{
  "win_length": 512,
  "channel_attention": "se",
  "kernel_size": 3,
  "stem": "single",
  "nesterov": false,
  "adamw_weight_decay_other_params": 0.05
}
Rows from block 5, named by matrix and row number. Each number is 128 + 24 x the weight over its row's rms, rounded and kept within 0 to 255. All counts start at 0. Numbers have three digits each.
# weight_hh_l0: LSTM recurrent weights (gates i, f, g, o stacked) (model.rnn.1.rnn.weight_hh_l0, 1024x256), inputs 192-255
weight_hh_l0.713:152170128128097128128110109000128130177144155110112128128105136128128128150163106128133128128128147146128128128137128128107115128128128128119105128128128099082145128181078128162128128128094126
weight_hh_l0.714:126153097128112096116128051101000113090166138128128128128128128118128170136119089128128128120143128128103139128128128128107128128128158128128153128128136128130162128128111128156128128149128128
weight_hh_l0.715:097097128175107128108118114128140000128140102128128128128128109128128128128128163128128128110103089149128128128128158093154043128128128122128167102128128128140187107150128069135106128070111178
weight_hh_l0.716:128128117128187128128128120163089110000128128128098093114128128109128128174150128128128128128158116128128149128156128128114166128113128118135108147100137128128155128163163128128128128098128128
weight_hh_l0.717:128128128128122111128151128114128128128000128128149128128100128128111128111128160186128128105128128140091147077168104128128128151128128139128139128128139128128128100128128115128154079128128095
weight_hh_l0.718:113128088128117128167128128128128128112105000149128128128128128128128128128159128128128142128128128091117147128147150128128128128128150128099153117128144165128128128117171100128148128146168089
weight_hh_l0.719:128147149128128109103128154128128096128128128000128128128128128155175128128128128148116128128128128128118128128128098097132128102128072105128128075112128159155128105114160121128142128090085128
weight_hh_l0.720:131128128136087128128198138128128128128103114118036128146100128118128128128179092128109128103128171147128128111128128128128128128091128110128104113128128118128128128128161128124147154088128128
weight_hh_l0.721:143128087157093128128128176100128145128128128128128000128128128154102119128095128120155128128128156128140128122126158155139160145128128128128140128128128137128172133128128128128128114154128117
weight_hh_l0.722:135128128144128134128128128159106131111128128145146128000122139128098128121128128143128102128101098128107140128137128128128124128157101149155128128128128093139128143108128100204173186128128128
weight_hh_l0.723:128102156128128128128128128128118128128128128115128128128000128109133128109128128085128128128137093128154159128184104128128128148206078128118101128128094087128128126128098128128128128128072091
weight_hh_l0.724:136112157128149108128160128115104105128177128128128123128173000128098116128128128128153111128128128128086099117128097109128153168155155141156128128128150108128128080153128128110128093136162128
weight_hh_l0.725:142086128086080149128128128114176091139128128122128118159128165005148095128128128112128128088128112128111128150128113128128102128128170148128128136078116073128128069175144128128078081128108128
weight_hh_l0.726:101128128128124128128154099183128108128128128128170128128128128128000174128128135173099128128154128136117092102116128128128135128128176131128141128170150128128128079128128128114119128128106089
weight_hh_l0.727:128128128157156159128147128128128111128128128104112165072128128167166000139148128163128128101128086128128128099128147128163128147128134098128128147149128128128128128141128128087128128100114128
weight_hh_l0.728:128162114128128162128171073130117128128128146078147128128128128152128096000128149106128138111158172162128149145060159119139128128115128122128103164128128128128142154128128151128166135159124098
weight_hh_l0.729:128128128098128128100086150128094082149091108128128115128128123128193096101000198128128128128128128128128097128128128109078128165128128128136116128118120087112128064102128157128161088136128128
weight_hh_l0.730:148128128128128128109066128128135128128128095128128128128128128142097128167111000140128122128128128128128128155128128128092128134068144128138128128158128182123141128156106098128128128103128101
weight_hh_l0.731:128128128128115128146128128128121179111113128109128117174128128157090128168128128000128128167151095164105128128128128128168135175097092128146098162144152101115128115128105128128128128128157135
weight_hh_l0.732:150117128128150128142128101128128128128106128128128100130126098168104132116128128128000128083168128147128150128112126162092128128128123090144148096141128128142109113128128128128098128128186128
weight_hh_l0.733:128075107128112128158104128118128128120128140128153128104128128172128128128128099166108000101148128152159138122108127128118140128128113128128128128118152148111161128098128087128128128179081128
weight_hh_l0.734:128140168128104151139121077128128162140128152128128104135128157128128102145171099123155128000128154159128118139114156115128128128128086118128128128128128102128128128130155143128170128128156176
weight_hh_l0.735:101110128098091153122171163128112128128128128128147128128128128128128106138173147128087109101000124143159139156128139128128128128128157128128128144128128128128128145168128128058148128143128128
weight_hh_l0.736:147128128128154146075149128128095128128081099128085128157128128138128156128128128128128116128111000154128128089144128133190128165107128112128128128111128128128093160111128153168128128128118128
weight_hh_l0.737:152176150086128148128110105128128128128128146111128128128128097128128127158150128105117096128128128000128128128128106194120128128128165128101086110209148159128128128113128128128154128128128102
weight_hh_l0.738:128169103128128128128128105125149128128128128128128128188128128113128152128075074134128128112128105099000106128167126111128117128142102128128101128139111128128111151093149130089153128128128128
weight_hh_l0.739:128128118151196128128128135100128115146113128128128103193102161128128136128128128128112128128128137168128000128135149093128103128128128098128111102126128075128128194155128128108142112128128112
weight_hh_l0.740:128169115162171128128128174103128128164128128105128128183145162122128128115110128150163113069140128128145143000128141128128153128154128165128128162128099154128128085131128150128128128152097128
weight_hh_l0.741:128128149128143128172128149128128128090128128117098128128092157128095152141153107128132176128128107128128128143000128128128101128147128128113128128128128137128191128154128135094111128080155142
weight_hh_l0.742:144098128128128128128151128128128083101138129091128128128128128128128128128128065128152128128103102128128128131090000170128128128128128128128172145128128128128128128128128128128163177078150192
weight_hh_l0.743:128152128141068089086164101101128128128145128111109128112105128128131128128128146151169128128148102128092107133128157000128128128106128086085128128128060128103061128128147128128128100128128128
weight_hh_l0.744:128128106111163175128128128149128128158106148128187178128104128128140136109153128128128116180128128129128128171128128128000128101160120128150128128128128128128111128145128128128115128114128128
weight_hh_l0.745:105128128159128128128091160128128128161128128139111100150128141128183158161128128151128141128156146128137119106088162128128000128096114128065138105128111128128099128128128128090128154128128128
weight_hh_l0.746:128128128133102128128128132128128061128128113144128125128168112128128119131215128128128156128128128142128128160128089128139101000128104128128128128128156157148095134144128128167128147106128128
weight_hh_l0.747:128151178128151128107108128101070150128132162166105128144146071128067128128119128128128128100093107075104128128128128128128113128000073128150128087128128109170110142128128128098069173096128128
weight_hh_l0.748:166171154128128128096103130128128171161128111128128128173128128128086096142095108108118157128128128159108128128128128088142049164138000182126128102101128079128128139128102146128156164128128078
weight_hh_l0.749:143133113131147128119128094106128128128184139128162174128110109165128128152128128122128113128155164148115174128128128128128157128154128000128139160101128151174135103164128138168160128096101101
weight_hh_l0.750:128128128128128100128128128128103128159171187128128166149085128128084098128128128128128128129151146146128127128128159128168128111093128128000124173128144128128128128084128116128128126104171117
weight_hh_l0.751:098128128118102128145128128094128142128142128158072116128076153150128128150128128128128166100128167128128092131128178128182128107155128128128000113128077110097128133157128128104128128128166095
weight_hh_l0.752:120151128128128128128174126095128135114128173103128128116096138140117132128128128128128125172117128136128128155175122153128128128142093128114128000128175128128102128128112108128128128151128128
weight_hh_l0.753:128128138128090128128175128085114092111128128128128128128128172128113128128128128128138132128128111128105137125141149128128128128128128128172128130000152128126168128138128128128123128128112151
weight_hh_l0.754:111128128128119130181128128152128196128128128128128103128128128157103128128128099145112188128086087136128097128176128128128112128089122128160085092162000107128128128080099159110128128083106076
weight_hh_l0.755:152138128160128128091128136125128101128105128128121111128153128128128128087090128097128134143136128128200137128128134107120128128157156155128128128129095000128128128193128128118096113164158128
weight_hh_l0.756:128128159078113128150128128118128128176128097128146128159099128128128128166152128128128097124128113126128128160128128128128092106128141177132129155164140128000128128106128128128128138128128128
weight_hh_l0.757:127128162083128128169175140128128128094162095128113128097154175128116128096125128128145128161128100128157119128128128128130096128143128128097128109153128146128000090128128144174128098120128097
weight_hh_l0.758:128128128128128106129128082128128115161096128114143145128113155128128158128128099128112128128128128152150128142128128128128079116128083150151130145128169140160110000128182128146158128128128128
weight_hh_l0.759:128128140153128128128128128128103128128128128068089172128136128094157128169110094128168162129128103162155093128113192153143180075134185142128128123128176128128128070000109154141128130159128151
weight_hh_l0.760:070128072109179191087151096128197101128128144128128105128128128096128160088128128176110113095110128128128091158128126128110128128178128157128128128150156093128157148127000174128128128128115128
weight_hh_l0.761:128121143128128128128170159119131117128128128083168128106101128128104128077128128104128128128128128128151128128097166088128166100111077128128107164108100148128147128146128000128128137109128124
weight_hh_l0.762:128151119143112128128128086123156110128169128128059128171107128128128093128093147145128098128149076151140111128144128106168128156128128128107128111088150128133128128128128106000146128159165128
weight_hh_l0.763:128128128128128099128181128099128128095128128151109128128129128122164142154092159128128093100088128128128053128102098166164111124172128119147128128072128159128120155128128133119000128070104141
weight_hh_l0.764:128128176170128156120128128128128110169100112128113128129128128128128128128083128128155128128096150075128128116128119075128109112136128128128128128128186135077128128128128169128110000146128125
weight_hh_l0.765:097128171165128128128151128155172136128146096180145148170109128156148128088128141090128128143124176128128151128128094128170128068128117137128129128138155112128158086128128093179128128000128112
weight_hh_l0.766:128148102128128111128095128128128128128149143167128128128093089113128128094128128134128161128108128157128092128140120150128104147094199128119145128096128107109162128128174128100161164142000128
weight_hh_l0.767:128128089153129128114147128104128128128128177128143092128128140128128161193130131165128128153147145128102081109128105128093128110157128128158106128128128128128128136128152128128128114128105000
weight_hh_l0.768:156148128121128128128128128111076128104128107128205128141102128128085128128128128128180128128163085128128128128128128128128128128159100130128128128094128074128128175128103150071128128110128128
weight_hh_l0.769:140160128128110125128158223128091190166070182118118128128128131128128143128114128128128174128112128105128172105128128067104128128148130128128128128128143128097128150111128128131128096128140128
weight_hh_l0.770:093128158134168102128132128105128141128128128172128069128177135128094128164128128128128128128065128128128128140143136128153172128132128149128146168162128151128128114131143085128122128183086106
weight_hh_l0.771:118099128128128119128087128128094128163176145148128128171082128158128166168124128161128167128166128165128110128128128143111101155128128141128060128128165128118128128154146128114128128102128128
weight_hh_l0.772:166128128105097140128128093128128128128128174128158127128128128122201128106128092156118128091128128150080156128128128128156128099102128137128128128128125128128193126165128132128164157128128128
weight_hh_l0.773:128130128128149128141105119132171168128128099128128104141125128128128128123128171130128128182117128128093128128191128128128166128114090108128110128097128067153128128138172128128104128128128128
weight_hh_l0.774:136104171109128113128095119128128128074128128128128099128167167128128128139163141128128189128101108128128126128128155176145148128080128168155128134154162080128119128092093128164116126131128159
weight_hh_l0.775:136128115128091128093128151128118128128131128128114128111128128128128128128146128128165128074128159128163184120158128101128128123128119121128128109107128103102128128177165108128070128173152072
weight_hh_l0.776:103117128179099096130165128128128089128145078147128128107162118104128113141185080128128116103120185138159101128157128128128128118128128096128128130084128147124157113112128079092128130105128128
weight_hh_l0.777:128186151131125128128097128128128128101159128128128087128128115086128128128128128128128128157128169128176128128142136128172128128128102158114191128128164097108089128145130128128106128155104089
weight_hh_l0.778:116077174107107138150115160141128077057128128128128097128128128128116128096128128128128128148128142128156128094128128116157128187128066128128128130159119144128169128064149148162161128096151128
weight_hh_l0.779:128119068154123162097128128181128128161104057155162128087172115159128128128111128145128128183128128131128128128128128128080162182128100128171128097137134128128118128177097182128128081085100128
weight_hh_l0.780:128128148128134128108128058177113128103119150128161128166116070128188128128128117072128128128128148128128124128128128128098128157052128190121128130128140130076128107128128106128128128128080128
weight_hh_l0.781:128093128103207128180176128128139128089128164128122128169128128152098176133128128139128128128128086142130103131132128152128118132128197179128145097095128128128128128128128087128138128128128157
weight_hh_l0.782:128108128128117128082097128128128128105128104148128123128089128128164128128128062128128128128141120128128128128157128128128123106096128128128088128077128150116163128132115128128100128135155155
weight_hh_l0.783:128128076128209078128178128084107128128188128164128109128105154128128128128133091153128128128128169115101170107128128107128128128128148128128128128124135128128132128128128125128183128108128128
weight_hh_l0.784:128107128128128088128128102128171128128128092090156128144115128104128128123143128107128128171117128159128115128097128128095099071128128128111129128088134154131128143128092147174149098074128097
weight_hh_l0.785:158172128128104128128085128144119100163196108128141128074120148128117147128128124194128128128105149125128128137139128128156123128128128128131147128128128128128085128128128128128056184152143128
weight_hh_l0.786:144128128128121128105146210128097172128118128128056128128128128128128114128102200110160128080128128084117128128153092128128128175128128128161153178164096128188128128158128165128108128128099128
weight_hh_l0.787:103128101128128128128128128128142128142133128137079128096128190128128070128128153207128147128128149129134153128128128172128102128128128079100128128140165074128128135128091128128128135144086140
weight_hh_l0.788:168073128100078128128128124073112128128104128128128128128128149128077083128128172103128128128141109128096128150106199128128076128128128128139106098121099128168128128183123095128082159128184185
weight_hh_l0.789:128128184209122070128110128092128106113137089128128128167128145178120128131128102138128157132128128128128128096163107122137128128172128178162148112140128128128157100074132128128106128128128128
weight_hh_l0.790:168128128076128106103097164141074130128096106152096128078114128085128106083151128131106128128128149128191128151128128067153135128128123168128128128128128128128128128143128154137128128098128103
weight_hh_l0.791:128109128141128128164092105213100128098128108128157128128128128124128128085145128128109103128128128128128122128142089169101128128164151188128128110064128148146169152151103122128084128123128168
weight_hh_l0.792:128128156128128128101120128128137128109128079116128183094166151124097135128100128128132129128144128128128128128100128128128128128128128128128128128128186144163128128080140156113043128128065121
weight_hh_l0.793:113128099123128147128163124128164091148128123114128128128128128108128155128200128128125128128128172152159128128128096092128122160115191128110128163128128128128105166088128124079128128148128128
weight_hh_l0.794:099128129128097093079143128128159132128149164128128093128132128128128128162128128128160117128128128103128109128128128109128154128062128128170078117148111173111128128128104128128128085128148101
weight_hh_l0.795:128146128128128134108128132069128086128112128099128128128128126128071128087128169110128156171147125106100087102160154083128128128128103081124161128093128083128120194128119128154175165128099172
weight_hh_l0.796:086124196128076152149128160094128108128092128115134166085088128128175128147166128128110121128079128120202128128128128128128115192128128169066171155128128128128128128108128159068128160128157128
weight_hh_l0.797:171128128104148150128106128128142128149128119110083145128128187153107128101145126128128149128107105128179128128128166128128128128158128128167128145128085159128128123150128094108128121130128102
weight_hh_l0.798:139099128128142104128128128128174140070171128057128136128142119128128128128165128128128150104128156203081164128128099163154128097165128128081153093128073128128128128128146128145128112170128128
weight_hh_l0.799:106168138128122100089128128188114143128171128128128128128088128124128114157128161128128172128128128157102128147091153128097128128142120155128082142128158128128167147128128082128163159103128127
weight_hh_l0.800:128110155059128128128139097128128175126128128128171128126112128119128128146169128092095128141099104128155128126114074089128094128094072128162163128147128128159164089128128128128111128132148156
weight_hh_l0.801:128097150129128128098059128128128128128128103128128157100128161128166099101150151128128115142128154131128128128128128097128128102082128128167128128128128128149074128128152128128114128160159128
weight_hh_l0.802:128101110128105128128164159151138128141128177111128128128085128120128128128111128158128128121128128151161107141104128128103185147128128128124135128128128067094145128170097145128141115128128091
weight_hh_l0.803:152128140132128128151089117099158108110128128128155097162146128128083166128128128090145110128128162093106128093128128128106128091128128128138128080099128128128158152137157128151107128128128172
weight_hh_l0.804:114131163128128128128144103128144128128158128171104128128092128169138098128188150128128154100128128123099094128128128083092128128144128109128096147122128171128151101107128128128128153150186164
weight_hh_l0.805:159094128175128128175128148128128128172116147095128128128102141128098128106094128128128068128128131163128166135128129128164128128118141135103128128061128128146113128128128128128128128128128125
weight_hh_l0.806:107128128105128158128128128128160128146128135128165146128128128128164128106128128128102128081153079115128186161106133092128173151128128128128139128147145134161082146115088128128075128128108094
weight_hh_l0.807:128142128127148111128128128144145146128094128103123128149128119126086128204165128117128130128128128128128128165151128164128128128128128128098128128128128128128128154170063088128059111128108128
weight_hh_l0.808:128128138128097088114140100128191128130095151128128128128157105128128128128086142128129128128128128128128080107127128098128104112104128128128128128128154128136087179109172047128127145081128128
weight_hh_l0.809:128070128128119080101128128128130128113168128128118128128128165096138146170128128084128128128128128157128133128128128209128128104128128124128128128128114128128128175128128128128128128128128102
weight_hh_l0.810:077116165128173179128103110128176128128128155128132098113083128128142128123136100166140128128128128128074128130128139086128139167128162128087128128128128159128173104128128097120109128151128128
weight_hh_l0.811:128128128162149128128142082128152128128157128144092128128128128096128123126128128128128128128128128117128128167179111151128093092072128110128146144128128128156128156128128101128143093128186100
weight_hh_l0.812:106084128100100128128128128128128121079114120128108128128128101115128128100156128166091128128159118146128128128128139115128078130111128128178080183090120160128128128128093105128128077128155136
weight_hh_l0.813:128104090112128103099163128128107128128128160128128128128128106128139128128110105128098128128128128198164157128128074128128104128128128128128128128103128173128128128085177163203128083155128128
weight_hh_l0.814:127084112128117128128128128128114128128062158174094128128092093128095128134128107128128128088128128128138128090128128171128105079128059091160128128128067118128083148179072128128166128128101128
weight_hh_l0.815:128128128128128145121177128115128128128128128059113128128123134140128106128128103065128159128067075153128112128128117102172128128128170128145128128128128128128128128128137128128128128057112139
weight_hh_l0.816:128128151128076128152097161115128128128150128128128128106128128128126128128143128170100150128111128167128172095151128052128149128128128128145146091128128126143033128128128128090149159128135083
weight_hh_l0.817:177087128149117191100155114128128067156106128115128092128128144128199096128112128128128128160128108128128171142097128083128128128161133104086155128098133084128057119116094099164128128128128123
weight_hh_l0.818:177142128128103128128128128110153128128128107128104120128128097128149128098075128128129128106128148163193126076128160128134128083128128038128146154116128136128128165156115136128128128128128116
weight_hh_l0.819:128128128123147128128075128128128128164128068128158112128128128170128164128128120128105109155128149174170164128128139185160103128128128128097128128108169155128133128141128151128128149128128151
weight_hh_l0.820:128122128128092128128128128138105128133155087128175128128128128099121097160128124128128184154074128128091157107136128182160161178118128100112128148128128128128128128077096128109128101128128096
weight_hh_l0.821:128092162184171128128128128128107163115128104135137128128128145128128145070128128128159103147128224128128154154128147153093128128178142128101128128128128155128167128137128132128128103128128128
weight_hh_l0.822:128169128195128125082128128106129128128128128128128160128128128109128155134156128128128164128125091128144128128128128128104128168128128171137128128128128128182128128128128128098140164114128128
weight_hh_l0.823:128128160104128086089142096149163128140102161128128128128128092104053128109128139138128128128210189128128139143141089128163154090128128168128097135162128128128150128128123164112128128138089128
weight_hh_l0.824:107128128128128132128085128120128147128128128149133166092128128128158098128150128128128128106178168168085128128128128128128096128155142128128111128092095128092073128132088128128085128161128146
weight_hh_l0.825:173128168169112119128128158128128153128115165112128128150128128128163145113118128128128120141128117158128100170151128128128128169159147128128103116081128096120136128128120094113128111141128128
weight_hh_l0.826:179128128128128128128150179077128128111128128093128128128145069121158163095128105150128151128128128128135128128128127139128155128128128128128181128071128128128095149082168112074100128111128118
weight_hh_l0.827:162128109164128108170171128128128153128184093128128112128128128187128155090164086152165092095112161114136128128109128128149128159128128128091128128128128128144128144111128128166128128156128155
weight_hh_l0.828:100066128098151128128111134159097070157173128073150128128128128128154128172128128128128190128128128089157128203128128070138152149137128144128118128128102093128084173128128059155128117128198128
weight_hh_l0.829:146142128113139093166131166128142078128128157128119151128111128128128128101099128128108128128128128128128128128128071128128128117128128128084128106105128128128101128142142162128071091128128184
weight_hh_l0.830:154128128128128161128103128128127101098111096128128141180128128099133128114128101116128128078148128147148091128128128163128128128116165101080128128128128158128101128128073128128155128128128128
weight_hh_l0.831:185128157128128150128161128128161128120128089150128128102102096128128128151128128128169128064091128128175128096181128128111128128128104143128083133128129128128128128158128128112109174128128128
weight_hh_l0.832:128080128128166139165126151128121144100101128128128111107094156083128163170155128128128128128128101128155085128184128104128107128112077128123128167130128152128120128128128097128128141165128150
weight_hh_l0.833:128195167128109128128171128090076160105128128128128166103168128128128128099093128159128128128103108165128183128128128098155128128128128065162126128128157128148134128128078157200095087099128097
weight_hh_l0.834:128083098128128128151128128099100155128128134162128128074128120158128128066098115128082128113155128126128128093128128139128185116128152117105141128090128146114128128128128128128133128128128131
weight_hh_l0.835:128128128128128128128128097099161128111128128128128172188145128128090165128119128094151128128174079128128128128145128128128128170149128128075128128154128074137128128128098128170122128128128128
weight_hh_l0.836:128128128149105166169128135087128169093128128128128078154109174185128136137092165128111172128128120128159128128128162128128145128128128096128128144128128128067091132128128128092128137128128116
weight_hh_l0.837:170128128128128128140157128187128122128128179143128128095128128145104128128148109128128097128152128128119128151128161072128128103176101185128128128124138160092128154077174167128180128126147128
weight_hh_l0.838:128175110128128128150105128092165162128128128128088138085095157100128099128148155160140155128113095128128128128146101128128128121128128128128128128110114161156128152128128185128105128128128128
weight_hh_l0.839:128128128128128128137159087128152133128128128128128128096129128128128117181128171128128097128111123087102128156123132128102101161101128154128078134128128128128153094128128139128128128174128139
weight_hh_l0.840:101121128128128123168128128141151103128113128128095128134095189145181165128128153071128116085128223099128128087145160078175128128086159128166168128128075128128128128096128128128103159128119161
weight_hh_l0.841:128128128128128128128128101128101147128062128128076128128128128128128139128159128128128128128128121128128144128099128182085128128151128114128084105128128147125128108105136160128152137166128128
weight_hh_l0.842:128128079128128128164128164128092128128107102128132128128128128128128154128116128165128128128082107169128152128128128106157128093101167128128128128169128128090128128128075154128128101173128098
weight_hh_l0.843:128128114138128090160108128151171128128104128107128088128128159128129071128122128128101128128183176196128125128162128167128128153128128085098091124154128128100128085128152183088132128148115082
weight_hh_l0.844:164128071092175160128128157122154115128131128128154171111128128071105147100130114140128128128128139115128183100175134086128155135159118128106152128128128128128128177128128128128178128086128128
weight_hh_l0.845:128128128128154174128128128204128133078128128128102128084115154128128128163128092163184145104128128086161128062128087166128121128086128128121128114122112128192158128128128143091059133101128128
weight_hh_l0.846:128140128128163111128128151175064098143128128057145099128128110128158096128128128104128128174128143118128128128128128128128128128105128157128171158128128154128128128150128101168128128084128151
weight_hh_l0.847:072128128128128155128128152128087128104128043113128078128153142128111128128128128165099098159161128148083121128102148151128128172090128128128073126144123125163100128128128128124128128109128128
weight_hh_l0.848:128128107128116118128109128074128150128128128128130119123128128128103087080104102128128128128128147104128178153163128100087104128128151163093128090128128128186128142128157166102138128128128128
weight_hh_l0.849:128128180156128128128128128107151128146115128128094128128128128128100128121128049190128096110128128128128062128128128140128128178079128104085174128128128179093184128145128092128128181128087166
weight_hh_l0.850:111128149128128128140128115128127156103083141105170128128195128128148179106128138128160128084152051092173128128114100128108128153128128091128102128163128128163128128128172128128128128128101153
weight_hh_l0.851:128089128128060128077128128128141145128128093128087104128128128179128128128154128128138091128111103109128128191128128128128102186187180067076128107128128073128128181128128144128142147154128090
weight_hh_l0.852:155128102110064128128129106128128080128147128128128108128128128128103128128151136128117136128128128096128128128104062155128186147128135128148128128134128128171128141187116128079128128088099108
weight_hh_l0.853:070136128128125145098118128128121128128157128141054106128139128089128099128128112128128128087143118128161103128128176128186153128148170128116145128087128141128122155128081121163128102128128128
weight_hh_l0.854:128107099078128128128128123096152095170081128128142128167096128128128138128158153128128089166087108128128128111155128128128128131110144128128108151152128165077128151078128128128128128128128128
weight_hh_l0.855:128128095128128139128110113128128107158112128081128128128128151128128128074128128128143070125096117092157097128128201107101128095128174102147128128128128128128128110143128128044128107146160128
weight_hh_l0.856:089133128128040128175128173068145102128108174128153128128128180128128128128184139128128143128133128129123071103128174128056179137173057128128117128151128105117156110128131128102138128069178128
weight_hh_l0.857:089128121136136128107090139104128128084128127121167128128156128128096128128128162095112109128128084127128128083164107065185128128115081128128128080101145128134164128128128106128128163155119161
weight_hh_l0.858:128128128166128128128128128128128089128128128128180128154146137128153079084101128172128128128131128128128167184163060128128128128128128128128156128134128141128128128107128128078128167128128128
weight_hh_l0.859:157099102128076089128107128128141128128103128102128109128142128128128173128128128128163090142144128093156160128118128128128128153142108109154128128185102128128163175128128113128128167140128128
weight_hh_l0.860:109075128127137128128128142114128128128128128128128128119128140063112128128158128128128181121186128096128198128128128138086191128179128128128128128128085119128189088101128128128128128121151128
weight_hh_l0.861:193128128128117128150145097128128164098157126128181128160128112164128128157128159078108193128128126140128128126108114125109128128128128171128074128149097128128128122132128128128070091125165046
weight_hh_l0.862:128128142126128111128161128128128128128090128128128081163153174128128128128096143128128160128128128128105148093146157155128078128175128099128128154149092128147128128128128149128128128128128122
weight_hh_l0.863:149128110107169128070128128128146128108128075151128091128168128121128120164128120128128113128163092100157104098166164065145128128128124150128128128166128144122156128127148186128118128101108151
weight_hh_l0.864:128115128147128105128150128128128142158128128128112128147212170128128153112185128117128148137117128128098128127128128128128128128128157128128128174103128130128128139149098091128128164128170093
weight_hh_l0.865:128128128129086177151077128128152128128139128085139128169062128128179128128128117079174128113098128187180128128163128069128070128151111128117130128146168132128128128090069152139128087132128128
weight_hh_l0.866:128110128090128077128128128128103128128155204139091128182153128128128117168078128128128126128162128182150128128114128128128128128148128089103170148128129139128128128128153128101126106128128163
weight_hh_l0.867:170112171128091128128160122146128100188128128069128114100128037132128128128128156076128128107160173107094121093128110149157101128128078128128086128139128121128102114162128128166140128128128128
weight_hh_l0.868:161076128128116128080128081128128120128160128069119128089128174111128128128193128106056128128151094128152145159122127128103128172176098128128129128128188142076141128082160128128165128105128130
weight_hh_l0.869:175128067072121128128128128168170128128128106181158128172128110128128128140198128128128152092166101094128128158113128165128128128158128128082161128128128100100091109132110128168128128128206150
weight_hh_l0.870:128128185128128128135102128128128099128106128128128128119128183128080128098159108128099128128128147128066116138128128090124110082128148108128128128173128128117128128128119099128109128128128128
weight_hh_l0.871:115128128089107128128158141148128102128128115128128099095128128128128172113128178144128128128128128154128128128093075142128128132134128128128167128172153128111189153087125087176136120130138128
weight_hh_l0.872:164166128142099128128093128094128128107083128105143128128168128111104148104128149128148128128138128166114128177095082128159128128128158128077128128114128128128154128082115158078091147128128149
weight_hh_l0.873:076128128128168128128128128128102117128128155128176124070109064097123128128156061091128128128110143128128128156145128128162082128090128142140111124100078128156136128128086151098138161128087128
weight_hh_l0.874:128128128145135178128180128128153128108128147121103091128128128128154149128128117101156111174099154128148128135140178128128128128128128051090128138102150128128093104151128128114128128092109128
weight_hh_l0.875:128128120174097120128123128155133190128068128128128135102128124179191149128128124108128074170142099128153035105114128128157096121128128128128128175085149128115128128081128154128128128128128093
weight_hh_l0.876:085149087073160128128097124128119128128128166128128145167128160128106128155140128153099117161137128102106100112128124128128128146128128106128128128075144128128128128147108128128128128095128128
weight_hh_l0.877:128104140128128080131178147119128128149128061128128128128128128101128128128128111083128152128105184174128132128083099128109115128078128170128128128110104128174128128100128114128128128139128128
weight_hh_l0.878:175128128128091128128128183096128128128128128128147128128128173164102102128128128128153084099177128128087128128141128128159192164128152093128128161082129069128152128112103175128145096128157128
weight_hh_l0.879:158100128136156085128170107128159128128128128128171117127136174104128128128138089128109128128128128128069100128188083101075128128153128086175128128110090128128064128128128128128060118128159114
weight_hh_l0.880:110128083128128128106128171128128128172186090128128166128128128166097128128128114149080128128128073128128093128152128128128128128128115154128128154150136128128128128128153139128206128128168128
weight_hh_l0.881:089128095128115128147128128148104128128171096128128128142128128163128128155128188166114174211095113093128128128098128109128128128128128150128134128121128147128046148204128192128128128135128190
weight_hh_l0.882:128103149128153136117128093117157086128128098128174128199156128128128128095105152128128128128163108128147128128128128121102128145166128166128128128153128128128122128068128116128133128128128128
weight_hh_l0.883:128128100109128156132128128184128128142128128146128128128102108128150170081128128128102128134110128128123149128094098128128088128139150128088124128132132128138172101128128128128128128139126128
weight_hh_l0.884:128128128072114128128086146128128128151112175128128069128128067128143128128128151109128140106141128128086128128128163128117128110128128128149090128156128079128128095128166128128128128128128128
weight_hh_l0.885:102136128066119122160106128128101128102128128128149128128163128106128128079146088128102153086105151171128110128158147128128167142128128128128128128178087128112110128150084112128089152156128152
weight_hh_l0.886:128145128128153084114128128128128128173115151092128128114078128070128156104149128128128128128089091094128128174128124113102128134163128128154111128117142174154128128112068141092163096139148128
weight_hh_l0.887:128128128084118102051128151108164128171128128128128128128142128128173102172111128095143137128128128159163128159189143071118128095153111128128176108128188146128128128042128151157128128128116128
weight_hh_l0.888:103082108128128128128155094128128112128080114128124159128128134128111077069188128123128128139128111128145128189092128128128165128089159148128128162128128128128148127128120167128128149128128128
weight_hh_l0.889:128162131112128128128128149128084152176161128128087128128111128162128162128128126090128128145128152092169128123128128128128139189128128128128128147128128128135112165162125128128128128128128103
weight_hh_l0.890:128141171110128115128128108128128144128107104117128128086094128152128174128128175160128159170145163118134164128135104139113102128128128107132105128128146102128103128128106075156128128143116128
weight_hh_l0.891:135128128132158128128128160153128143141128142082123182112133154128128109095118087128128162150128128100164215151128139128152128103128142171180148128152128128084146170128122151128109068158164160
weight_hh_l0.892:128121186181106128104128128128116128128128128042076098128103128090142154128080128141106169128128099128128128114073157128128128182158162128128099128157128128128128079128160165128128128128128182
weight_hh_l0.893:080128151128128091110128128128128091173128128090174191175128112128076128128078128128111170120128159128128108128111128169117159055128128128128128128128128106103128128080144109104122128128128051
weight_hh_l0.894:128103128161128182128128046061183128128138175128128119083098092128122128087128128128128128168128128062128128167184094128159128128101148128185128128128128128102145085128128169139117128117128128
weight_hh_l0.895:099131128120080128121128110081128128128137097108128186115117146128094149128128128128125128141128128136128094128128128128088128175105095094161163128165101170142083150128128048138128200128128128
weight_hh_l0.896:128133128128128128128128128128128128129128099151082128128098128148128128128128128161157128128128108079105080143090158127120184117211079116095189088158135128086097128128128128179126128144128128
weight_hh_l0.897:128128109128100128128172128128128080128128153085128113128186128110128128128128128072128128082162128128153128128128128138128128128128128128154163123150128177095128128128128128168128118128135143
weight_hh_l0.898:128093083128128128128119093097087128128128128128128128128069134174084103128159128193159128118128120060142128109128128128128128116128128128112093128128098128103093128128148167128128128157151128
weight_hh_l0.899:128128128128128128060144131114128131128128102187185107140079102083147108081150162128128096128146087115089152128128128102128153128128106128128128128128128109131131128128128128128160128172128128
weight_hh_l0.900:086128128128128148186128128128164128125128125162128136128186128155128128120128128178128128128128128165157142159128128167128128091128086128128128150165118128128152158128103178128169152128110128
weight_hh_l0.901:128127128113128128128128123128128171128128120128173083156128128128160128128094128128128104185128128128128135114128131106128128128153143128082128128162128105128128172069071128094097155095128128
weight_hh_l0.902:128156094128154209128128103128128139128172079156128128128128128118128128152128128159100103128128128152128121109105128128116128128128096128128116168212099098150158165128128166128105128128104128
weight_hh_l0.903:083128128128128088128146128128097114173128107128128113132128128158153171132148128128128128128128128128165128128128128128128078128083128128128174141088149128128128128128160128128128128190157128
weight_hh_l0.904:128128143128128128093120091128128128120113073149103168158120128090105104128128133128128128128128128128128128174159142128113128160128094078164125092114128145128128128128128116128183170175189093
weight_hh_l0.905:188146128128152128128159128128128152178092128128128128128115146117128128115113155128106128102128128177128128128128128128192160128172128177128154151128128116128154128167128143128093095149144110
weight_hh_l0.906:128157128167128128138128128128114128073128128159144108128128127128140130165187139070091175128128128194127128128128134128155128128160159187171161112128128128128103174122128128173077128148128150
weight_hh_l0.907:128128138089095132128128128062128094163128128128198174100104111133109128155152105168128162138138128128128185097128128157128140085128128128128128154160083096128147151109113128128087157128128128
weight_hh_l0.908:128128128106128128155112128197128128128080109128128131095128128128090128128135101128128128104141156128181128128150128128114131198128098128128128140113088128128117163128128074128180195128095128